config.yaml
arch: "vit"
model: "image embedding model"
dataset: "retinal OCT scans (Kermany 2017)"
train_examples: 98430
image_size: 96
crop_scale_min: 1
horizontal_flip: true
targets: ["finding"]
num_classes: 4
embedding_dim: 192
norm: "layernorm"
norm_position: "pre"
activation: "swiglu"
mlp_ratio: 2
head_dim: 16
fused_qkv: false
bias: "all"
qk_norm: true
parallel_block: false
inner_norm: false
drop_path: 0.15
patch_size: [16, 16]
layers: 16
width: 256
positions: "sincos"
pooling: "class_token"
am_softmax_margin: 0.3
am_softmax_scale: 16
init: "torch_default"
residual_init: "zero_last"
optimizer: "soap"
beta2: 0.95
lr: 0.0016
beta1: 0.9
shampoo_beta: 0.95
eps: 1e-08
precondition_frequency: 50
max_precond_dim: 1024
one_sided: false
adamw_lr_other_params: 0.00081
grad_clip: 0.5
steps: 12900
batch_size: 384
epochs: 50.3
lr_schedule: "wsd_sqrt"
decay_fraction: 0.3
final_lr_fraction: 0
warmup_steps: 2580
weight_decay: 0.1
adamw_weight_decay_other_params: 0.01
Rows from block 13 of a small image embedding model, named by matrix and row number. Rows with one number belong to one neuron. Each number is 128 + 24 x the weight over its row's rms, rounded and kept within 0 to 255. All counts start at 0. Numbers have three digits each. After the name is the row's rms in percent of the matrix's.
After each neuron's rows are labels from the 100 images, of 14848, where the neuron reaches its largest size: "top examples" is what is common among them. Only what is clearly more common there than usual is listed. The data: retinal OCT scans (Kermany 2017). In brackets: how many of the 100, against the usual share in percent.
# gate: MLP gate (model.blocks.13.mlp.gate.weight, 512x256), inputs 172-255
# fc1: MLP up (model.blocks.13.mlp.fc1.weight, 512x256), inputs 172-255
# fc2: MLP down (model.blocks.13.mlp.fc2.weight, 256x512, transposed), outputs 172-255

gate.243 079:158109122100111112142142112185138127108113104092083092144111156109113110150130125101167127136104154156136108111129130131107119113147145102095129158139100100188094106149135077147151131103142066154142111096173144114156126111174093166102153097121130126120
fc1.243 073:100096150131145119118115089126093118136113153130118119128114068105135120130128103142119154098097139112110094135100109158165138147124105121121130133138102113150097110156131120175158121143152178106122080164173151146169093132074140102111088132188179107148
fc2.243 081:095130172150104087080106115146087112123065084131140117145157112140114120140102103155173114099105124133132124139130149145111120103127145166127174123127087132123143143135103111160125147100116146141147110147149114144099099166053094143114118126123142098210
top examples: finding: drusen (29 vs 7.4)

gate.46 123:127132162171148166124100105132109095070137106139139119172143099154144147125122147122141138121091116112157128129122160107104130146113167149145095122158175132124088128120184164089145104120103082171098113141126158106128111131156138118145111137082134131153
fc1.46 127:145126177124135124141127126131125117117160117165170114130133109109122166160149127102166135106094155139137110109111141148119102157160145167122117143158151139113095121117170173088153123138106125139117152082123156103117129135141129130132154112093112144132
fc2.46 158:117133152106151137167109152169140156179143148125148110125137120161110109177095128120141172111125148144133145136120144082137134139135113101144081143129130120159128155082114137172124143157082087138118170117101167154124115119136136154132133101119148106085
top examples: finding: drusen (42 vs 7.4)

gate.438 113:166125145093180145121155129137132140133105132141060130139148108178138132138170108120132121114126156177144127111131155121137134113130157165124102137164107094143156117179152113162120124139160114125141131142099114130139133110094108090145107096110159134059
fc1.438 121:105126124145109142096144149170165102129159182110172134130135137138142140143090116154128149097103144141146155128115105128115090136138130090101091124083116123168117100115153110101123115134120135160108119115140117092132106103158117148090137108137091137152
fc2.438 117:132175151172119113186127132126148115100144167132124110144143124094176166152145093141097125142094129130161134106104148111146093137147112106126106107149109102128119115127136129137118125127186102098141138190126145116122129167167140067166130102115119097144
top examples: finding: diabetic macular edema (46 vs 11.7)

gate.365 092:133089147086155147148105144118150069145134147135115168154112136157097139139152139138150127138143145134078125160105090128111113118108081154095073129107145097096135141145097078092126140163121094136091145166122149099107140132099120174148142122173115127142
fc1.365 092:140136119138128110114121142145163118122146174150122110156121101088137090086128102126129140093136143064105127124148109137132115106182174096162148150149132137125152068116184169112120111121103135113174148128123103080100127185149145187131114122120132114100
fc2.365 093:123109165134097099095093118141140152088124125149070125153120145154133147148116081095108094120139157105165092165173128111154091140121092088125085166129167123134099152129177105132127124127139134134121122150130101128142134134111110150139096140108092161083
top examples: finding: diabetic macular edema (41 vs 11.7)

gate.379 107:132168120111099126136150138126148100162134095131126095108100127143114152154183144131154141098154082140145144106136131125117170140109142117120138122159116101125111120116149106100111105115137117062095116083164100186147124188104130135133097094118120184110
fc1.379 107:118162162163096154150177100140112101100131116185162144142163126153132110153140124114156115096142118115126151145108094135097098170153148128105116149151135122103143131117108127096093135126156109097093133180101126079128137144166125135112161134062136152144
fc2.379 100:141168150066109124142130151108135126129108095085133111136135100148122132127156126109127102147163130095142134174128099112091144106108153150124091083119158138123122097177097130147142126120145193148124087099106141125173091165138160165120122148113156150124
top examples: finding: diabetic macular edema (41 vs 11.7)

gate.57 115:127160083130108136142129121137139096127179160127121118166131128147094145124148131113131114163116088115132098137112129139126142096113119143147148128096129187149105097146097084143108128111126155126158150057158123147140137090132145107150152136102123137127
fc1.57 108:126140104182122126130114150123152141136112156153145120152104121169154121131128167127146152124113131113134127123155108083118134115130121155140122103122098168110129138089136157101091152111125138146101146103141131065149123117155163117140179142089090162177
fc2.57 114:172117104105151143134116124102133069162151124114134095107086140133099068152165112104123097151117118153146132173151096141117116151118091132148108138118079140128149154093134088126154124133151111115146158137159151130141105126097159093126084142144125082096
top examples: finding: drusen (49 vs 7.4)

gate.402 103:139094108168142122114129133127173189135118112134120095180136107154142111111165110102149150098108103120100169129142116159132155146135135158145137102130145077124141164115130108157123131069131074127138081105163091116183143115097077129138106151096126118124
fc1.402 104:131122110115162138132120151106108131129133114178133124109130088188157121117146075149155089115127104140141125103128153069085135135165124109124128096126123142140136186143118104134114116049148103158119114135106147118149100128103172102171123152144119164131
fc2.402 105:149144193189073102110096136123118113155162078172133132159137155127127153123142101098125067089122150165148136160133141103105153127128090152095123147094171160130145191131136099125133160150123105122131156103117140135132158150158112141128138140128123117134
top examples: finding: diabetic macular edema (55 vs 11.7)

gate.384 105:125150119159086145109130107142133077187128130095118137089138129100112115118139111164140158079114145151152129128098106135119115123150144098114131136143113147081132147147104082141123149101171154111098162152107166113099144129142143123068128172104126129114
fc1.384 102:114144169164131164117129104124171131114128126145109168151168146172136125138122110114120138141188137129120145137123095161143122112148109129125147156128127082122134114144127132141137066167110125144132131118133138119174142090157113122170120109132139138174
fc2.384 099:075080155129165159136106120177145091145137155114126153130159125120117150156118109148114113131141166149121072115115115133096142151115154092156102112129130121107133111140122113144098100149110108128175096092126148132116132163128104119127128197095111124148
top examples: finding: diabetic macular edema (53 vs 11.7)

gate.27 107:135091135125125130166158149157150091107113140141142073125147145105129121107134127141122184099078180118141106084173133140153109104148113117107118122092120120124097142103146117152155099162187142118112093128097126146082123166078149124117132120132150175142
fc1.27 108:121139112109135117122103155091144092166142115110072144155116091130133109166136070143166151137176096115150165127150137157129119132111128129113156150137152151127129153156115147135116138123093143083122165100107157106143124122136098142148116155099098092122
fc2.27 109:094136088115130165128169144124166099131066170136125119104104108127119130109105169134116117164094145117099148125137128094161130108164140106081149148116097100146164115138118106162138152137166113110126160155130149127115140109142121142135074091138131159158
top examples: finding: drusen (60 vs 7.4)

gate.483 124:172140130124158126116141135134139162142121165145126143115158085120136151100097109117122126126140119110114155132121163108117139136144118102133126132151132135099124137134154162150061138133090122154127129164114164096203117145138088108115102115072155165111
fc1.483 111:138139151081101136115174137124085167101155119150119123105125114086117139139131152145116099098075146108146106104165119151101167135116109154136161124149131106155117076131111082111154166108102142129137148100132067174110154145162089125090188138138149118159
fc2.483 104:129136150121149079093116138158119125114122122132114053111131131166119119101156146134135148106137089127115166082140106124109109138117151161117139142094149082102115188106138156141122169135176099171129135109165090154121151107157086151150095171080132150104
top examples: finding: diabetic macular edema (32 vs 11.7)

gate.73 100:167143116152119162147136172086188151131167073125120114160105134112135167132136097101131140138119156108086129136116104098123094128093100104113173108159145151088139146099133163137137152103112153132137106148144142094146138113161060136197075108124154144134
fc1.73 105:157155096139171135116155072136104100147100143158123181140111173131047156140105118140076117164124107164108139114144141159151106111109117115131118111144130188173154109095128136118139161122110145146136128137164122113106084151116103107153138143118123141137
fc2.73 104:133146116129145117081130189127129122107126118154171128173109126116144083135097112135167093103101115202157076131113135126138142136098116125136191133120141133183125105164121125132123141138131131157134163104104112104127145127148126153088072109114101142135
top examples: finding: diabetic macular edema (57 vs 11.7)

gate.32 096:171148167150129149138151143162106091120140099153137139120109110124156123120143141131125110130106156109108100075105124102118114162130121152121117138105133123142084141139126121080131154107124082089138153106153162125138119122169103133144131156139097131147
fc1.32 100:109117125128102103183114150119140138123119152151118176094154127125138138127151135116108131152126155152125127124153114111113116129123136136082174122136164092140124134160111163168114144133151137165143161114154129130151105134084140140054172076166126124102
fc2.32 098:148054141120144131169153156146143103126148096120090126093146104130121101124094122147111138082153117153102128122124099172128140106126132126101162115122157148144131116092156133117125150116115122144137124143104142138160121145124110091133134152117098108113
top examples: finding: drusen (27 vs 7.4)

gate.364 083:153115142118154156159135130102126144135116087094133134141100123095130154154102168130140128137101142125128107135110099113149108152130145118102128153163142164101106123146153110126163174133125084066123121107140127132148118158126098142112165093144172149121
fc1.364 071:150120154085094143095102116103133167114093136140089128161129129073176163139104178108188134126120097091162100133101129124097099139153090137110145119135127093115125156142114141125158107108134195116139130116132127143126131140127142141156080100124085087094
fc2.364 074:157139112093120171090133081155164123123134148130117147143149125112127130170134164104125102077170103136123134149112129170093107085136131156128103138141116107115092117112105113149126120126135123122154105112125114108168151144182153109143159112114096118117
top examples: finding: drusen (29 vs 7.4)

gate.454 090:134110096113123167147142118159137091150108185160042107164080123135148134126158109152130120122129120130081161123091112089101097099100143131147113132102112085132105108132169170150158157162123103109153119138152160111118097159129130089140141078155132151118
fc1.454 089:184082153146169119154177116111137094112104122136124137163163119144101122188163119147135133127124104141132122089156101153097157136156108165114131136112155109120125080123139106128111134124134132145169098139155133139113104168159116104137147115125084131089
fc2.454 090:071176095103117134158143107120170127140126112146126138131102151110135196139128124097128131116115146116159167151140144133108121149126152147120132118142116074149139112130134140115176125109113122124169130137125122103131153123124106161110141138146145143151
top examples: finding: drusen (34 vs 7.4)

gate.353 110:083126114123141105126100156125107107139126112132152130133129114129184096120098106109130104140122149095132147131132151116115109098078110147128144121135086119080122108111121162111059137084129112164168108113137099126139151091125108138101111148141131131138
fc1.353 116:152122154113166142120153109114132135129161142135072137118121123108091160142211127130092170151146137197121124129113137120117163133130177104108128137116186112160130149174136110141161130144135136106106135134157157137136094124127135109118121134138117080146
fc2.353 109:118145146123137124154125137119150110128120095163133153116125176090159158137103113122125137122100108092113134110141196127115084117137107181142140149085089096118104120141128167139130155166103110081124086130115133134130160155110131150091136142106126135094
top examples: finding: drusen (29 vs 7.4)

gate.108 088:120107133131152119158125120112134158130107169175095117106123151149154179121094129078167140144135137129118157125093121105136137161149074134141142120128107128117165117190140138115121134160102095107136142146130160106107148129133138148101119088150119126110
fc1.108 080:115104087129109130079152131121150081128145142098097103159138151136115115135128120089135092125122143128093120139124108106131156186143133133146118129116079167124150138104078098069142119116127095108133121162108110107140129132096134132148160147125089123149
fc2.108 081:091083095120142131088142121115144127112140201160120088086122127121123144154164100107092107165148090160141130161150159119130117104092104131128124149110099145138120154103097142136164135137131137144120080117146105117134134078127165160122142123132109117125
top examples: finding: diabetic macular edema (32 vs 11.7)

gate.197 086:088147170154136105138109112129133117131126159149156101137190125183137106117115159131118159123125144141125150095146113162135158123107133157095118130180147150133118096149148163122125147140135132158105171091107144107087099150113142111096094132114133123143
fc1.197 084:127144129138154143142090138129191144106125116153169107142152142170159142151099162154139126092124121115130136156108124120106102127091126134094133152181101173157156111132170131105127089131150126117167126128132180150090153151129074189131110121146113156101
fc2.197 089:133132121150081118139138098111137138135117130148137133149114153151133108145155173122088142132119090117115110105182111157118136132090145160130150179160052153153112117131124126148147162144086138150115128104124120141155137153158088124120132137127122204129
top examples: finding: choroidal neovascularization (96 vs 29.3)

gate.63 085:100141125119129150124156134111120132123114154180135135121136131081136162139069152120083091133145151080144203106139118167140128147145140168136137145151093087135120108151097094108134141102146100092160136126150142114158117118122144119136122158113133121137
fc1.63 080:176127139115134119094133097115082130145151139136099148115108095105136126131106102092171093140129158124114140106119170083125152134165084163133121136072158120099113140129123126143135213156117166142128157096107136112141136105144126156147145139118112171157
fc2.63 081:141137125088166152116139130099074101134127115118168110129173122108150164114088164095129143152130095116109133155120124124088119146102134126168132110130175122062125131132115123165118158139124112108108120091109125142146120120088159136119165154143144140135
top examples: finding: choroidal neovascularization (84 vs 29.3)

gate.113 100:112123122094152158138143122103115136138104104137133130136146141146163132141164103126184107150158119128110155109146117127074169127138134192118108127114107117118161127107135141140114139110140141124079188142124151146108115152127135128147130120146124120152
fc1.113 096:137114164135152168087107143144120093128118105129090124153156136146148148154093189077112100141135105141095151161136099142162149102103121115127163157117145124130097154125131131140075108078148150101115109140117094121102095140117161154130126117122101162126
fc2.113 103:138097124116120115100105138136115142132116144154121105167128148113114144103054088129157157133124095113113154085159079098083133114116155090087147146124133134150161155131149118128128137105105103123099102152122110141116118157141113107155142145150102111122
top examples: finding: diabetic macular edema (29 vs 11.7)

gate.472 120:160130146145062139149108173101114173128163122101149112126164132111127101119155141120155129130112142098134164126138112093128133142166138105128084144117148149119113135083112137107126106129140117140142153124153171134141084100139143152088128125114124096118
fc1.472 127:100127147139141098120150137097178127156132136175125082133143097120124172117111131161154115109131120136107092155147174164159116071116101156121116105156111141147142110150152142146149133127159155106116093125118098128109171191100118140133118142108145154168
fc2.472 114:129127134128128170132106162128135128125142136166142155114138090160135142091172126190139158121155143145137103117133134114160142157113109097148108157095139094116114120124107152162143086154107155111137124148119129163119137091121108150140138149151133099091
top examples: finding: drusen (30 vs 7.4)