{"horizontal_flip": true, "width": 256, "am_softmax_margin": 0.3, "optimizer": "soap", "learning_rate": 0.0016, "eps": 1e-08, "weight_decay": 0.1}
Rows from block 2 of a small image embedding model, named by matrix and row number. Rows with one number belong to one neuron. Each number is 500 + 25 x the weight over its row's rms, rounded and kept within 0 to 999. All counts start at 0. Numbers have three digits each.
Before each neuron's rows are labels from the 100 images, of 14848, where the neuron reaches its largest size: "strongest on" is what is common among them. Only what is clearly more common there than usual is listed. The data: retinal OCT scans (Kermany 2017). In brackets: how many of the 100, against the usual share in percent.
# gate: MLP gate (model.blocks.2.mlp.gate.weight, 512x256), inputs 192-255
# fc1: MLP up (model.blocks.2.mlp.fc1.weight, 512x256), inputs 192-255
# fc2: MLP down (model.blocks.2.mlp.fc2.weight, 256x512, transposed), outputs 192-255

strongest on: finding: diabetic macular edema (28 vs 11.7)
gate.316:513499445513471499466543520507477510504516510513473483483490524509488508494477496501547436527425529482496541460473509492451509456486489516475493495512498512509514489473472533535532492487494494
fc1.316:451457475508514468476527489470487457549503515568511475496509448494444484484540487532463541512516488518492504522519449547501539468508496495524507516502518524476472512496446492476485477493474521
fc2.316:490467494478472484515555490511526502513513506486506493503506511522468474502436462497507493506529500533463493495471487497507474496543543473504482478498482466545539467497492517490467517485491518

strongest on: finding: choroidal neovascularization (80 vs 29.3)
gate.303:486509522449512515482483481495521486459485469510501447521468530508522466532516538477527493530491510481483528464498514443512506532494516541505457500509475502512505456530533483474528498562513502
fc1.303:477501504521526522426482470491496506487486487477458471528470485559528498462525487531539518515527515510531479506476508493463521501487511524521543544478488525469472506513516480445529509522497513
fc2.303:476491518520507470499481498511504482459490524500475537508516496456526518484514474501493497433461442501509505491474509505462516501532520458510524482476515523543513483482504512502491494533496483

strongest on: finding: choroidal neovascularization (73 vs 29.3)
gate.191:461501497531502486522515462474483492496503514517479522471496509504501468501504498501480525499518529487499500493538491487503569497505500464515516520501483476508511482536534538516525513470525461
fc1.191:526499486488489490532515481469495483480517533502514514475483498473474509512501513493457519502506500525479464489539456543496511526503494530503497520468488500503500491505503513507544509471546504
fc2.191:474548464517529517469496464486460534473531524552500511503491519478506514522443464515471518508527502517496485510448480546538508503496483504569482475547514494537529501510471489476498506493530517

strongest on: finding: choroidal neovascularization (59 vs 29.3)
gate.9:511457492453532504454525523518511505497492503528525475494515476498494512485550513486525497486498489516480542488504501489489516466470489504483503482484490506490548477500463534503518496504497457
fc1.9:494504456542522508503463461543483526530459530504513483529492520520498440543500533488539457453518461457510481510474443514531517515498496490514504504488512503452511519485494469494497531511509459
fc2.9:480521446503482468490500516491484490495509481513522512475505505543479498446511502489451499477446540492498487468501500483509462505476458537504536433490487473490504504513501505491469481501500488

strongest on: finding: diabetic macular edema (37 vs 11.7)
gate.274:524509537465519522533496504453519516474490524535515477521493492489475500535517509514490516539531567490476472516525455489499481491504476470509511512504545531531508505531525541489542470510495517
fc1.274:495546529464502501525475480462463479515447497534518475471497497473502482490508535485460464484477505492507547495473483534533465449489510517562503526533503510468514507508516528513504509513460482
fc2.274:505437513511477490491556481499501488500463510515496502515529493487468508515503515524454506478490480490518520475518467498460518544479465456535493508446465498492497469481533483482520481527494497

strongest on: finding: diabetic macular edema (33 vs 11.7)
gate.376:535516520510487475503519506491519497477529481516483529434502463479504511545504480524518489503494489457524484493497497452499512521511489504497484452535537488490509454510481500520499496546523460
fc1.376:503451516535561484527457533472483502490463485502503518466511472518495457466550538458469513449489490506509473512497463483486444505489540521528487509519499488483497496511507487502477475506491466
fc2.376:495488487472521483502514512506485452494506497472494516497509481529483481500522522502482472510523513487502485545499519505478445525506473444481509506487510457509527501504498520485512509471518514

strongest on: finding: diabetic macular edema (35 vs 11.7)
gate.470:533541475487495477500473476474489461487457509446476491505499501515472497460531480521497468481475522488550538493473504487520515538538490530447538500503488481478529515513540501523455514526492454
fc1.470:489494508474486529482531476491494486482562479505519528515482513472550504506492485519492491504481464472514446528547498519551450537492510517456426463536476487536494513533501456500498487539522506
fc2.470:515508522483492552439519499511515501474513524447506534491509508483536464558482538519469528486478469477496481505503473489519490512464454469450534538516476554487448507502477501479447496451499519

strongest on: finding: normal (94 vs 51.6)
gate.436:475513535556482529466502488501503514496473508469524464511476499503505501516454500490504492479485478524481541497480461534519519536519544512509492514470478495498459484509456466467508509464467504
fc1.436:490509493466515448523490518501469538525499529519509535499430436488543501515493482470455548516493491522490481493489534493497481441475468488530486481532515482496505507532536484496497472491539503
fc2.436:501477530476469499465457526513517507504566509467533512446550552476492510481440521532531508527508503540493496533543477501482519479501490500492492526496531523509484479469524496510518456482471518

strongest on: finding: diabetic macular edema (28 vs 11.7)
gate.172:529464498516492503547508511477514544522479483511512545476502481505453503481468461490461481471545479485482485505512483526468476440505479482513531504468480535528489509557463493506485534497526528
fc1.172:506492525486489492476512477532510507508520528483519531510495475514512528514489475437539480547475541528500472508548484481521519476509463512500515502494474472465502516532476489488516476455515474
fc2.172:497506506489487514492537478526511529535529529472511508473503514530523510513489528507486521504470519541451485518477497541481528510502519490548526488459509519522538503514517500477516501461479498

strongest on: finding: diabetic macular edema (36 vs 11.7)
gate.318:571513528471501514555493493502482523503521505585432524522474510518516474550465518490466496494519488505471464483516442498514524504506486477475513519505515484494451483493541534558502484486508570
fc1.318:568495518462468467533544490530462434494474508553503499532491483484493504490503497475479506480506484492480492505494515519485502493527480480514546513527476521499496480524513532508478495499535501
fc2.318:557517509535489490468498520480518483475507477468549508504500479531557522502516519517474513531498496473485466499524496496501505494492512516496494505500553481509563493463498525460509464535507483

strongest on: finding: diabetic macular edema (44 vs 11.7)
gate.203:504525447458482465459481489485509503501496502489461529486468533496490507538462522539502522496473496499489473476493533481488534502536524471504564493501493491523512454492472499487497471531464466
fc1.203:514501497476487486475483520456514488519510511480467445485548503518510477428486513530469474441525555524484483518517511487541486496457507509509525503515511479526492480493488515513491489510513504
fc2.203:502500546522517504515564527466461495518508478473518522483494493511509478476458533470496512458452508547520466488552532487480481505482507509490510497466482473582496542486560507491520493429501490

strongest on: finding: diabetic macular edema (55 vs 11.7)
gate.401:497541470438478494504525497503527503493475496521545509504495491476538495535507474442455555501438479456481493486484508498490533485532506509523520512499494495507513499498457533510458498467535492
fc1.401:507499563541527487523522535492499465524481508486511513531471503530519497513513485487537520523516482499559504501483504513509514512507500460440527489504460531494500492503507476522514473458546520
fc2.401:501514474527512501524492489504505534523497562477492541497481490519471459490506442489498494491542507505481510437512500555483470507528517518489533521476492461503487525515487516472482489493507553

strongest on: finding: choroidal neovascularization (77 vs 29.3)
gate.492:464490505473528468534471500488488499467476497550545502529569510514468517492498516469511488494497519530499497513475476491524510454499480476491487485533484533493536477514516485498464505540534492
fc1.492:495454524478485495483493493528468487529483541494538513500516472503512519464522495485495478514492482498494549496477488484467514481498534493491492497504476522508472474524470509498520507531497464
fc2.492:492493539478542525446491503490466509528520503490486488468486503532517492470519517470555435474501479469489466510483486487462525497550515530512471533476524458466525500476485478473486514470492507

strongest on: finding: choroidal neovascularization (62 vs 29.3)
gate.97:499478568510528523509543476470492485514494469472515509515483473507522516525469479557519556508497509441464463518482476508509488521509521500538485524480500500510499550521491450504457505488501483
fc1.97:545508529517509504508509514463438490543501468516535525517536521503530530522554480515523458487500479533459503482506463504504514486497506533502479518505508467539456524529498465490512528533487472
fc2.97:494475516496476503523498521431500476524529484462496477495509543526510519525508492454497507525498485477502549463498489489481491518486538548494492511522500505519523492511496461510492504495508549

strongest on: finding: choroidal neovascularization (63 vs 29.3)
gate.242:498536458524516484500549513459472482470469529533522521471526466444490503539443468477509467505549495516498475478495520494508470497503515453485483521512490492464528465463482517497484507475491443
fc1.242:528484528488504525513499517468498492496467519518507475498498525469506505515479511477498442502494529523492498477533489502466509521494487503514475557511496459510502478507475490523519469534472533
fc2.242:489498515467494477504513481516513477522546490526511488480467521514459513519483507523489495512492461509507531469486518535465507497480491499507501494494534494476476543481533482505506494512522468

strongest on: finding: diabetic macular edema (35 vs 11.7)
gate.241:531506483503480490521474512480509523499507485477466468517473496500518534526460489474470479510536516552516496511472521514474515514520530536511471473517497522452545477530521501486520514490492467
fc1.241:521484500534466489542481492466484557491538505500512534486441494527523544510471503481505473501478493507509506538494514494455492538544542513492517467511499526484551521512487494472505511453499499
fc2.241:475483555484467483526516537508451492514495516473491459472473498471531466483573506499485475503512493483529517495527455545484505474483485512507513497512560523495545495500509507498501532526505528

strongest on: finding: diabetic macular edema (34 vs 11.7)
gate.386:510498490491470537506458462521505523516508499500512488510483555514524534518486495538527515502499484520526523497470526515450500510505499509509476485498493525521497477450500530504508497538490506
fc1.386:514498500490459542538547468539487535487503535492503490529507554507459517499481497505511554496514532512516494498496517494500493471527506495492519567496525497479472496511472560481515493503477513
fc2.386:531488559493524538520498467484487530519474525497488534524515511557473479451490516453538530495513496514532527525502521474536528484548536489490536528468520477536469496480474494491552492499496486

strongest on: finding: choroidal neovascularization (59 vs 29.3)
gate.254:465526485459518515532489529453485449520503534466498512482494532474515459486513477491497500496526524493498488503511532521515483509457513528511520497481508496458503478489422461537529536518543509
fc1.254:534460467528524503523461529512495484492464481461497546507518494491537461490459490540501466536467517492529493483526486483487523488517516490501526474511461480487521502499501517490527484468482494
fc2.254:488469487511500510492517504496536532539543509514520495525527514484522534511469551466504496487509500490503546476469497482471494505515557496514471535443524488514480474519484532498487528521497506

strongest on: finding: choroidal neovascularization (80 vs 29.3)
gate.180:507505469513530486495473488502509510492540486492515505520443509517483540492521492536464527521521507516473523508466504525512507480513513486485491465483494512490516502489474526552546480531479476
fc1.180:542464438496500501513490554465477502489519530535485484557464469506469496510468511485489517494528517519537473526482521520524565514550526453535549485537476504446464476478515513484519509514469488
fc2.180:527482489481515539458476506453517519486526552519497528498483494493526516526486506516506498474540533522492540476476526494492477507483486490512479523470499491512525497516502525542496524487541486

strongest on: finding: choroidal neovascularization (67 vs 29.3)
gate.294:482439498517506492500461490506484439455483480548494518548473517473472495489485583535488505518489520460471555479513479514469507538489463455469502487493533479473519476496487520497495506509510510
fc1.294:522515479535497494535536475525511529494496500492465547487495528507470528484444457471460496480535502511518500509496518523521496515514511502471525499471490493475529481501480493491497508474526460
fc2.294:530502520514525514535545546474548485494519476512478498463498505549546492513493523525540500500511477484449534509464503478508496549485528485521484513535505509492509498509571481460496464508494492

strongest on: finding: choroidal neovascularization (86 vs 29.3)
gate.323:504437476483492510499525499473501471506461499490502541497519493485495436504508466472532501501509523485504516498515539509477510499483487502494497509502524507531503502529489491506481509515481454
fc1.323:525487467493530511462520524473470469562496549514499528469515496468470446469520499508556494513499516513487508477513495491515491517490489544504512502545494523503487534522505485501501532466467476
fc2.323:472516539478474495508496475504492499478497508517480492502481553533510515520474461473493460495490484538510482574489534512513470508495445534558517522493535458486476506507463463519517501457483486

strongest on: finding: normal (87 vs 51.6)
gate.106:513486536509458471473503475493514527526503484502498504499512501443489492462504495477531507514495496501475483482499485492504488492497469501522497480514514521465508500480451488454512491453480494
fc1.106:511492461491525528496466543476526449501491518473509504504541494548522525532509468495431494482477530521520502515512486501463496494479520496508515540477484467490487505502523511487527500524496490
fc2.106:468509486465506471430494485479476514468489526501500496502493538517491464495526473500484515522535521452514538450469526518486488522530496477483506516517504464523508527509489485457511497531502511

strongest on: finding: diabetic macular edema (33 vs 11.7)
gate.81:490497536463508532515522493492519527515521462506508525476523469483492521540515503499471516523539415486498511491496515546466478507504538523497512480475484529503463489498481503501514491511456511
fc1.81:491479532509473449506496499488491465496501546470530502510506513505448530515476464543512505482560545502510489492499462530499539470503475484483454496487484469477563501485540492524526479501537506
fc2.81:516478452427522478500485478536485542482498474479516507470492495456513480488460468486490483516526539538467481477548513544504505522499483522520495512483512478500526509476478539507498499498494466

strongest on: finding: choroidal neovascularization (61 vs 29.3)
gate.335:477530478492485484482511516472502490525516500499457504485547509482444525535504475472527454464520507519515506518454493513517500507507506520507524526507498495495476506468439462486465481492453504
fc1.335:504449473533516494493482520467527517523513533474528512490517474513534493501481455510531496500486510509538479483471488521517519496516517511526512485540482507482465501518487560474497501495502518
fc2.335:503473460491568510471483509458529506512495489484496485466535509469495482468476558481518521520513493506493457500503529452528520550505498509506513459473518473492473475534494534483479498504503513

strongest on: finding: choroidal neovascularization (73 vs 29.3)
gate.314:528502492518485547514514512513516516539493487467509507480543491496515482531523508463508482505481499465505444513479485533529513544516497479567502541475509500482491486479495491470496467497524504
fc1.314:460478526532542488500515525531481544506499445515498437480452477453498514485461490437532498459496529484500497501512481487501517460496484496477472494503514484518533490510488539492512515507494461
fc2.314:495457500509479478500491516462496543497461494495485458547470492518475551511518516500514509446493512508422535478493467483495520478500514488544518481506511477522501556546535529447492464519501508

strongest on: finding: diabetic macular edema (56 vs 11.7)
gate.377:480521516516525504480495501535474521481521548456537482505448499500544532537520489476487480528529514483517511433497462485495485445529526461484481461458474478446508478497517498519527492445474520
fc1.377:467558506515519527476520520527465511499531492494513483511455491547506504507518483479501497503471493470501520440460512477522522473526516486516496468481500466453517485494483487519521512526492506
fc2.377:468528490463439472512490467501458501500469507518490520481479527529519543467504516480528478456502482501465505502484520546506508490511499497477555526516503540503486510494505467500514512518502469

strongest on: finding: diabetic macular edema (33 vs 11.7)
gate.264:534481514484497475556563481509484494514506505484495502514458437547522489485511464447501495518488510527549489495487487474510492500530467473467508523497488493478480499516483522489489523524494488
fc1.264:503447508486511528530473497457511473476470528498446491516520527511518476516515517490508491486519518550501502509495502480518540481413498518512451485477475502490514518515500472483493501473531534
fc2.264:520407497524503480476511504528480503530524480495538481508472493519493505525501468488474511500473505448454490524518487508553492497471507524490532520483492477471468463480529559525458495504489473

strongest on: finding: normal (87 vs 51.6)
gate.443:516525505552499500487509501509530523478491502529462516497549469537489456487531502548465484503520520482502491494488469534477489559549462473477513470498489528528466503502496473493497501512519501
fc1.443:514483476460494520480483535493481494504532513557509517509473490468505543478482507482533506546514478464463516476494463518507507480474511500485483521492527521483523521489497501507490505530486541
fc2.443:478504466479500508492454495499517536511487502458490509514498517523502495486516521486503527477540472474511469455490479514488513501521474461488500510506480530406468473518500508514490497481448484

strongest on: finding: normal (80 vs 51.6)
gate.113:482569498479519469505507506483490526533470458490482518484498481480494485511484478507495503483465510479501519474511541527499499517501533493494496512491490525507480522495482489508488486481513447
fc1.113:478503550535497472451490525530493524522506530540488502504512474502533480497490525517515539494526502480504475544484506513486482492457502526531528562525510527508506493521532475524521495474481521
fc2.113:494487477495459492532507504556474526490463513495455540489468499475485496503490542542525515468529494553508499509508521484509530502514460510495518505535452484442502551503511467551546483512542506

strongest on: finding: normal (92 vs 51.6)
gate.62:466528529468512516468511484530548488447470450485535522528508492510489465523516519524454493558514503478474490489482480497492496534516482473488473458519524478491516563475499446540482530518476499
fc1.62:475529505499537534484530527550486480495495441475511520552513484505534470467487504498493481537531526500497491507496544520515441526497529544506522510466506477522497505484525495478539498510481493
fc2.62:514549527517488488494533524516476516493545529520522540511467489473484491504487556500480523515441434489525472498471507501480466545507479507528489486492500506499527493530518484497502540492486503

strongest on: finding: normal (96 vs 51.6)
gate.394:501492486518486476498507452506517485479502486528535433429454483528479530473491469498502474523515521507463508501512455485502483503502509522506502507526470497498483483488492481480510492512493534
fc1.394:475459434516472515505462526508519522535476553500540476439533523475504493485511479512493449511492488537500498484502519521470503521459485436501492490509501492521483470509478550502478502502483559
fc2.394:534487504520545515514516475504439533572483482519481505499495474505461507473483522524494504510501511493488543485502492487518497506439476511499512482526521482507504547503491494510529515487535478

strongest on: finding: diabetic macular edema (28 vs 11.7)
gate.506:468515513495522531512510481503517512491521513483533427503447563486490511479505513492465508473496514507475488484499487490495495482529483500518484433507512500509483465458520493454500493538501512
fc1.506:510527576468496487505487465495512538529550480476542512513521505463491508538461541529501548530501555490513504501470504514489488489487475550512477490504498478493505512513492449522506522468526479
fc2.506:513460486501477457484480503509518498460546554531464501502517523529458512551483509523534511500480511490473473466494486507516443572521527493473515496542473522508496514513523446513504524517515520

strongest on: finding: diabetic macular edema (100 vs 11.7)
gate.414:505461561498517500562474471514485498579499491479541509489532481474455512516474490501527492486488533499485473473504511501459519510504452492496477519510491499497504479499507482502479497511491516
fc1.414:522540455516459499462536498520548554498530467446505518521451464532532479484514502506497504519519487502558447505461532508528484517514494483464534470514466493480520484495475520505504483524511492
fc2.414:492524490514515515496476515529484500485512478470473507512481548462490520536490448508509504523512505525503483519512509491485484431502462525533476453519466488494500532472490531529521510542481493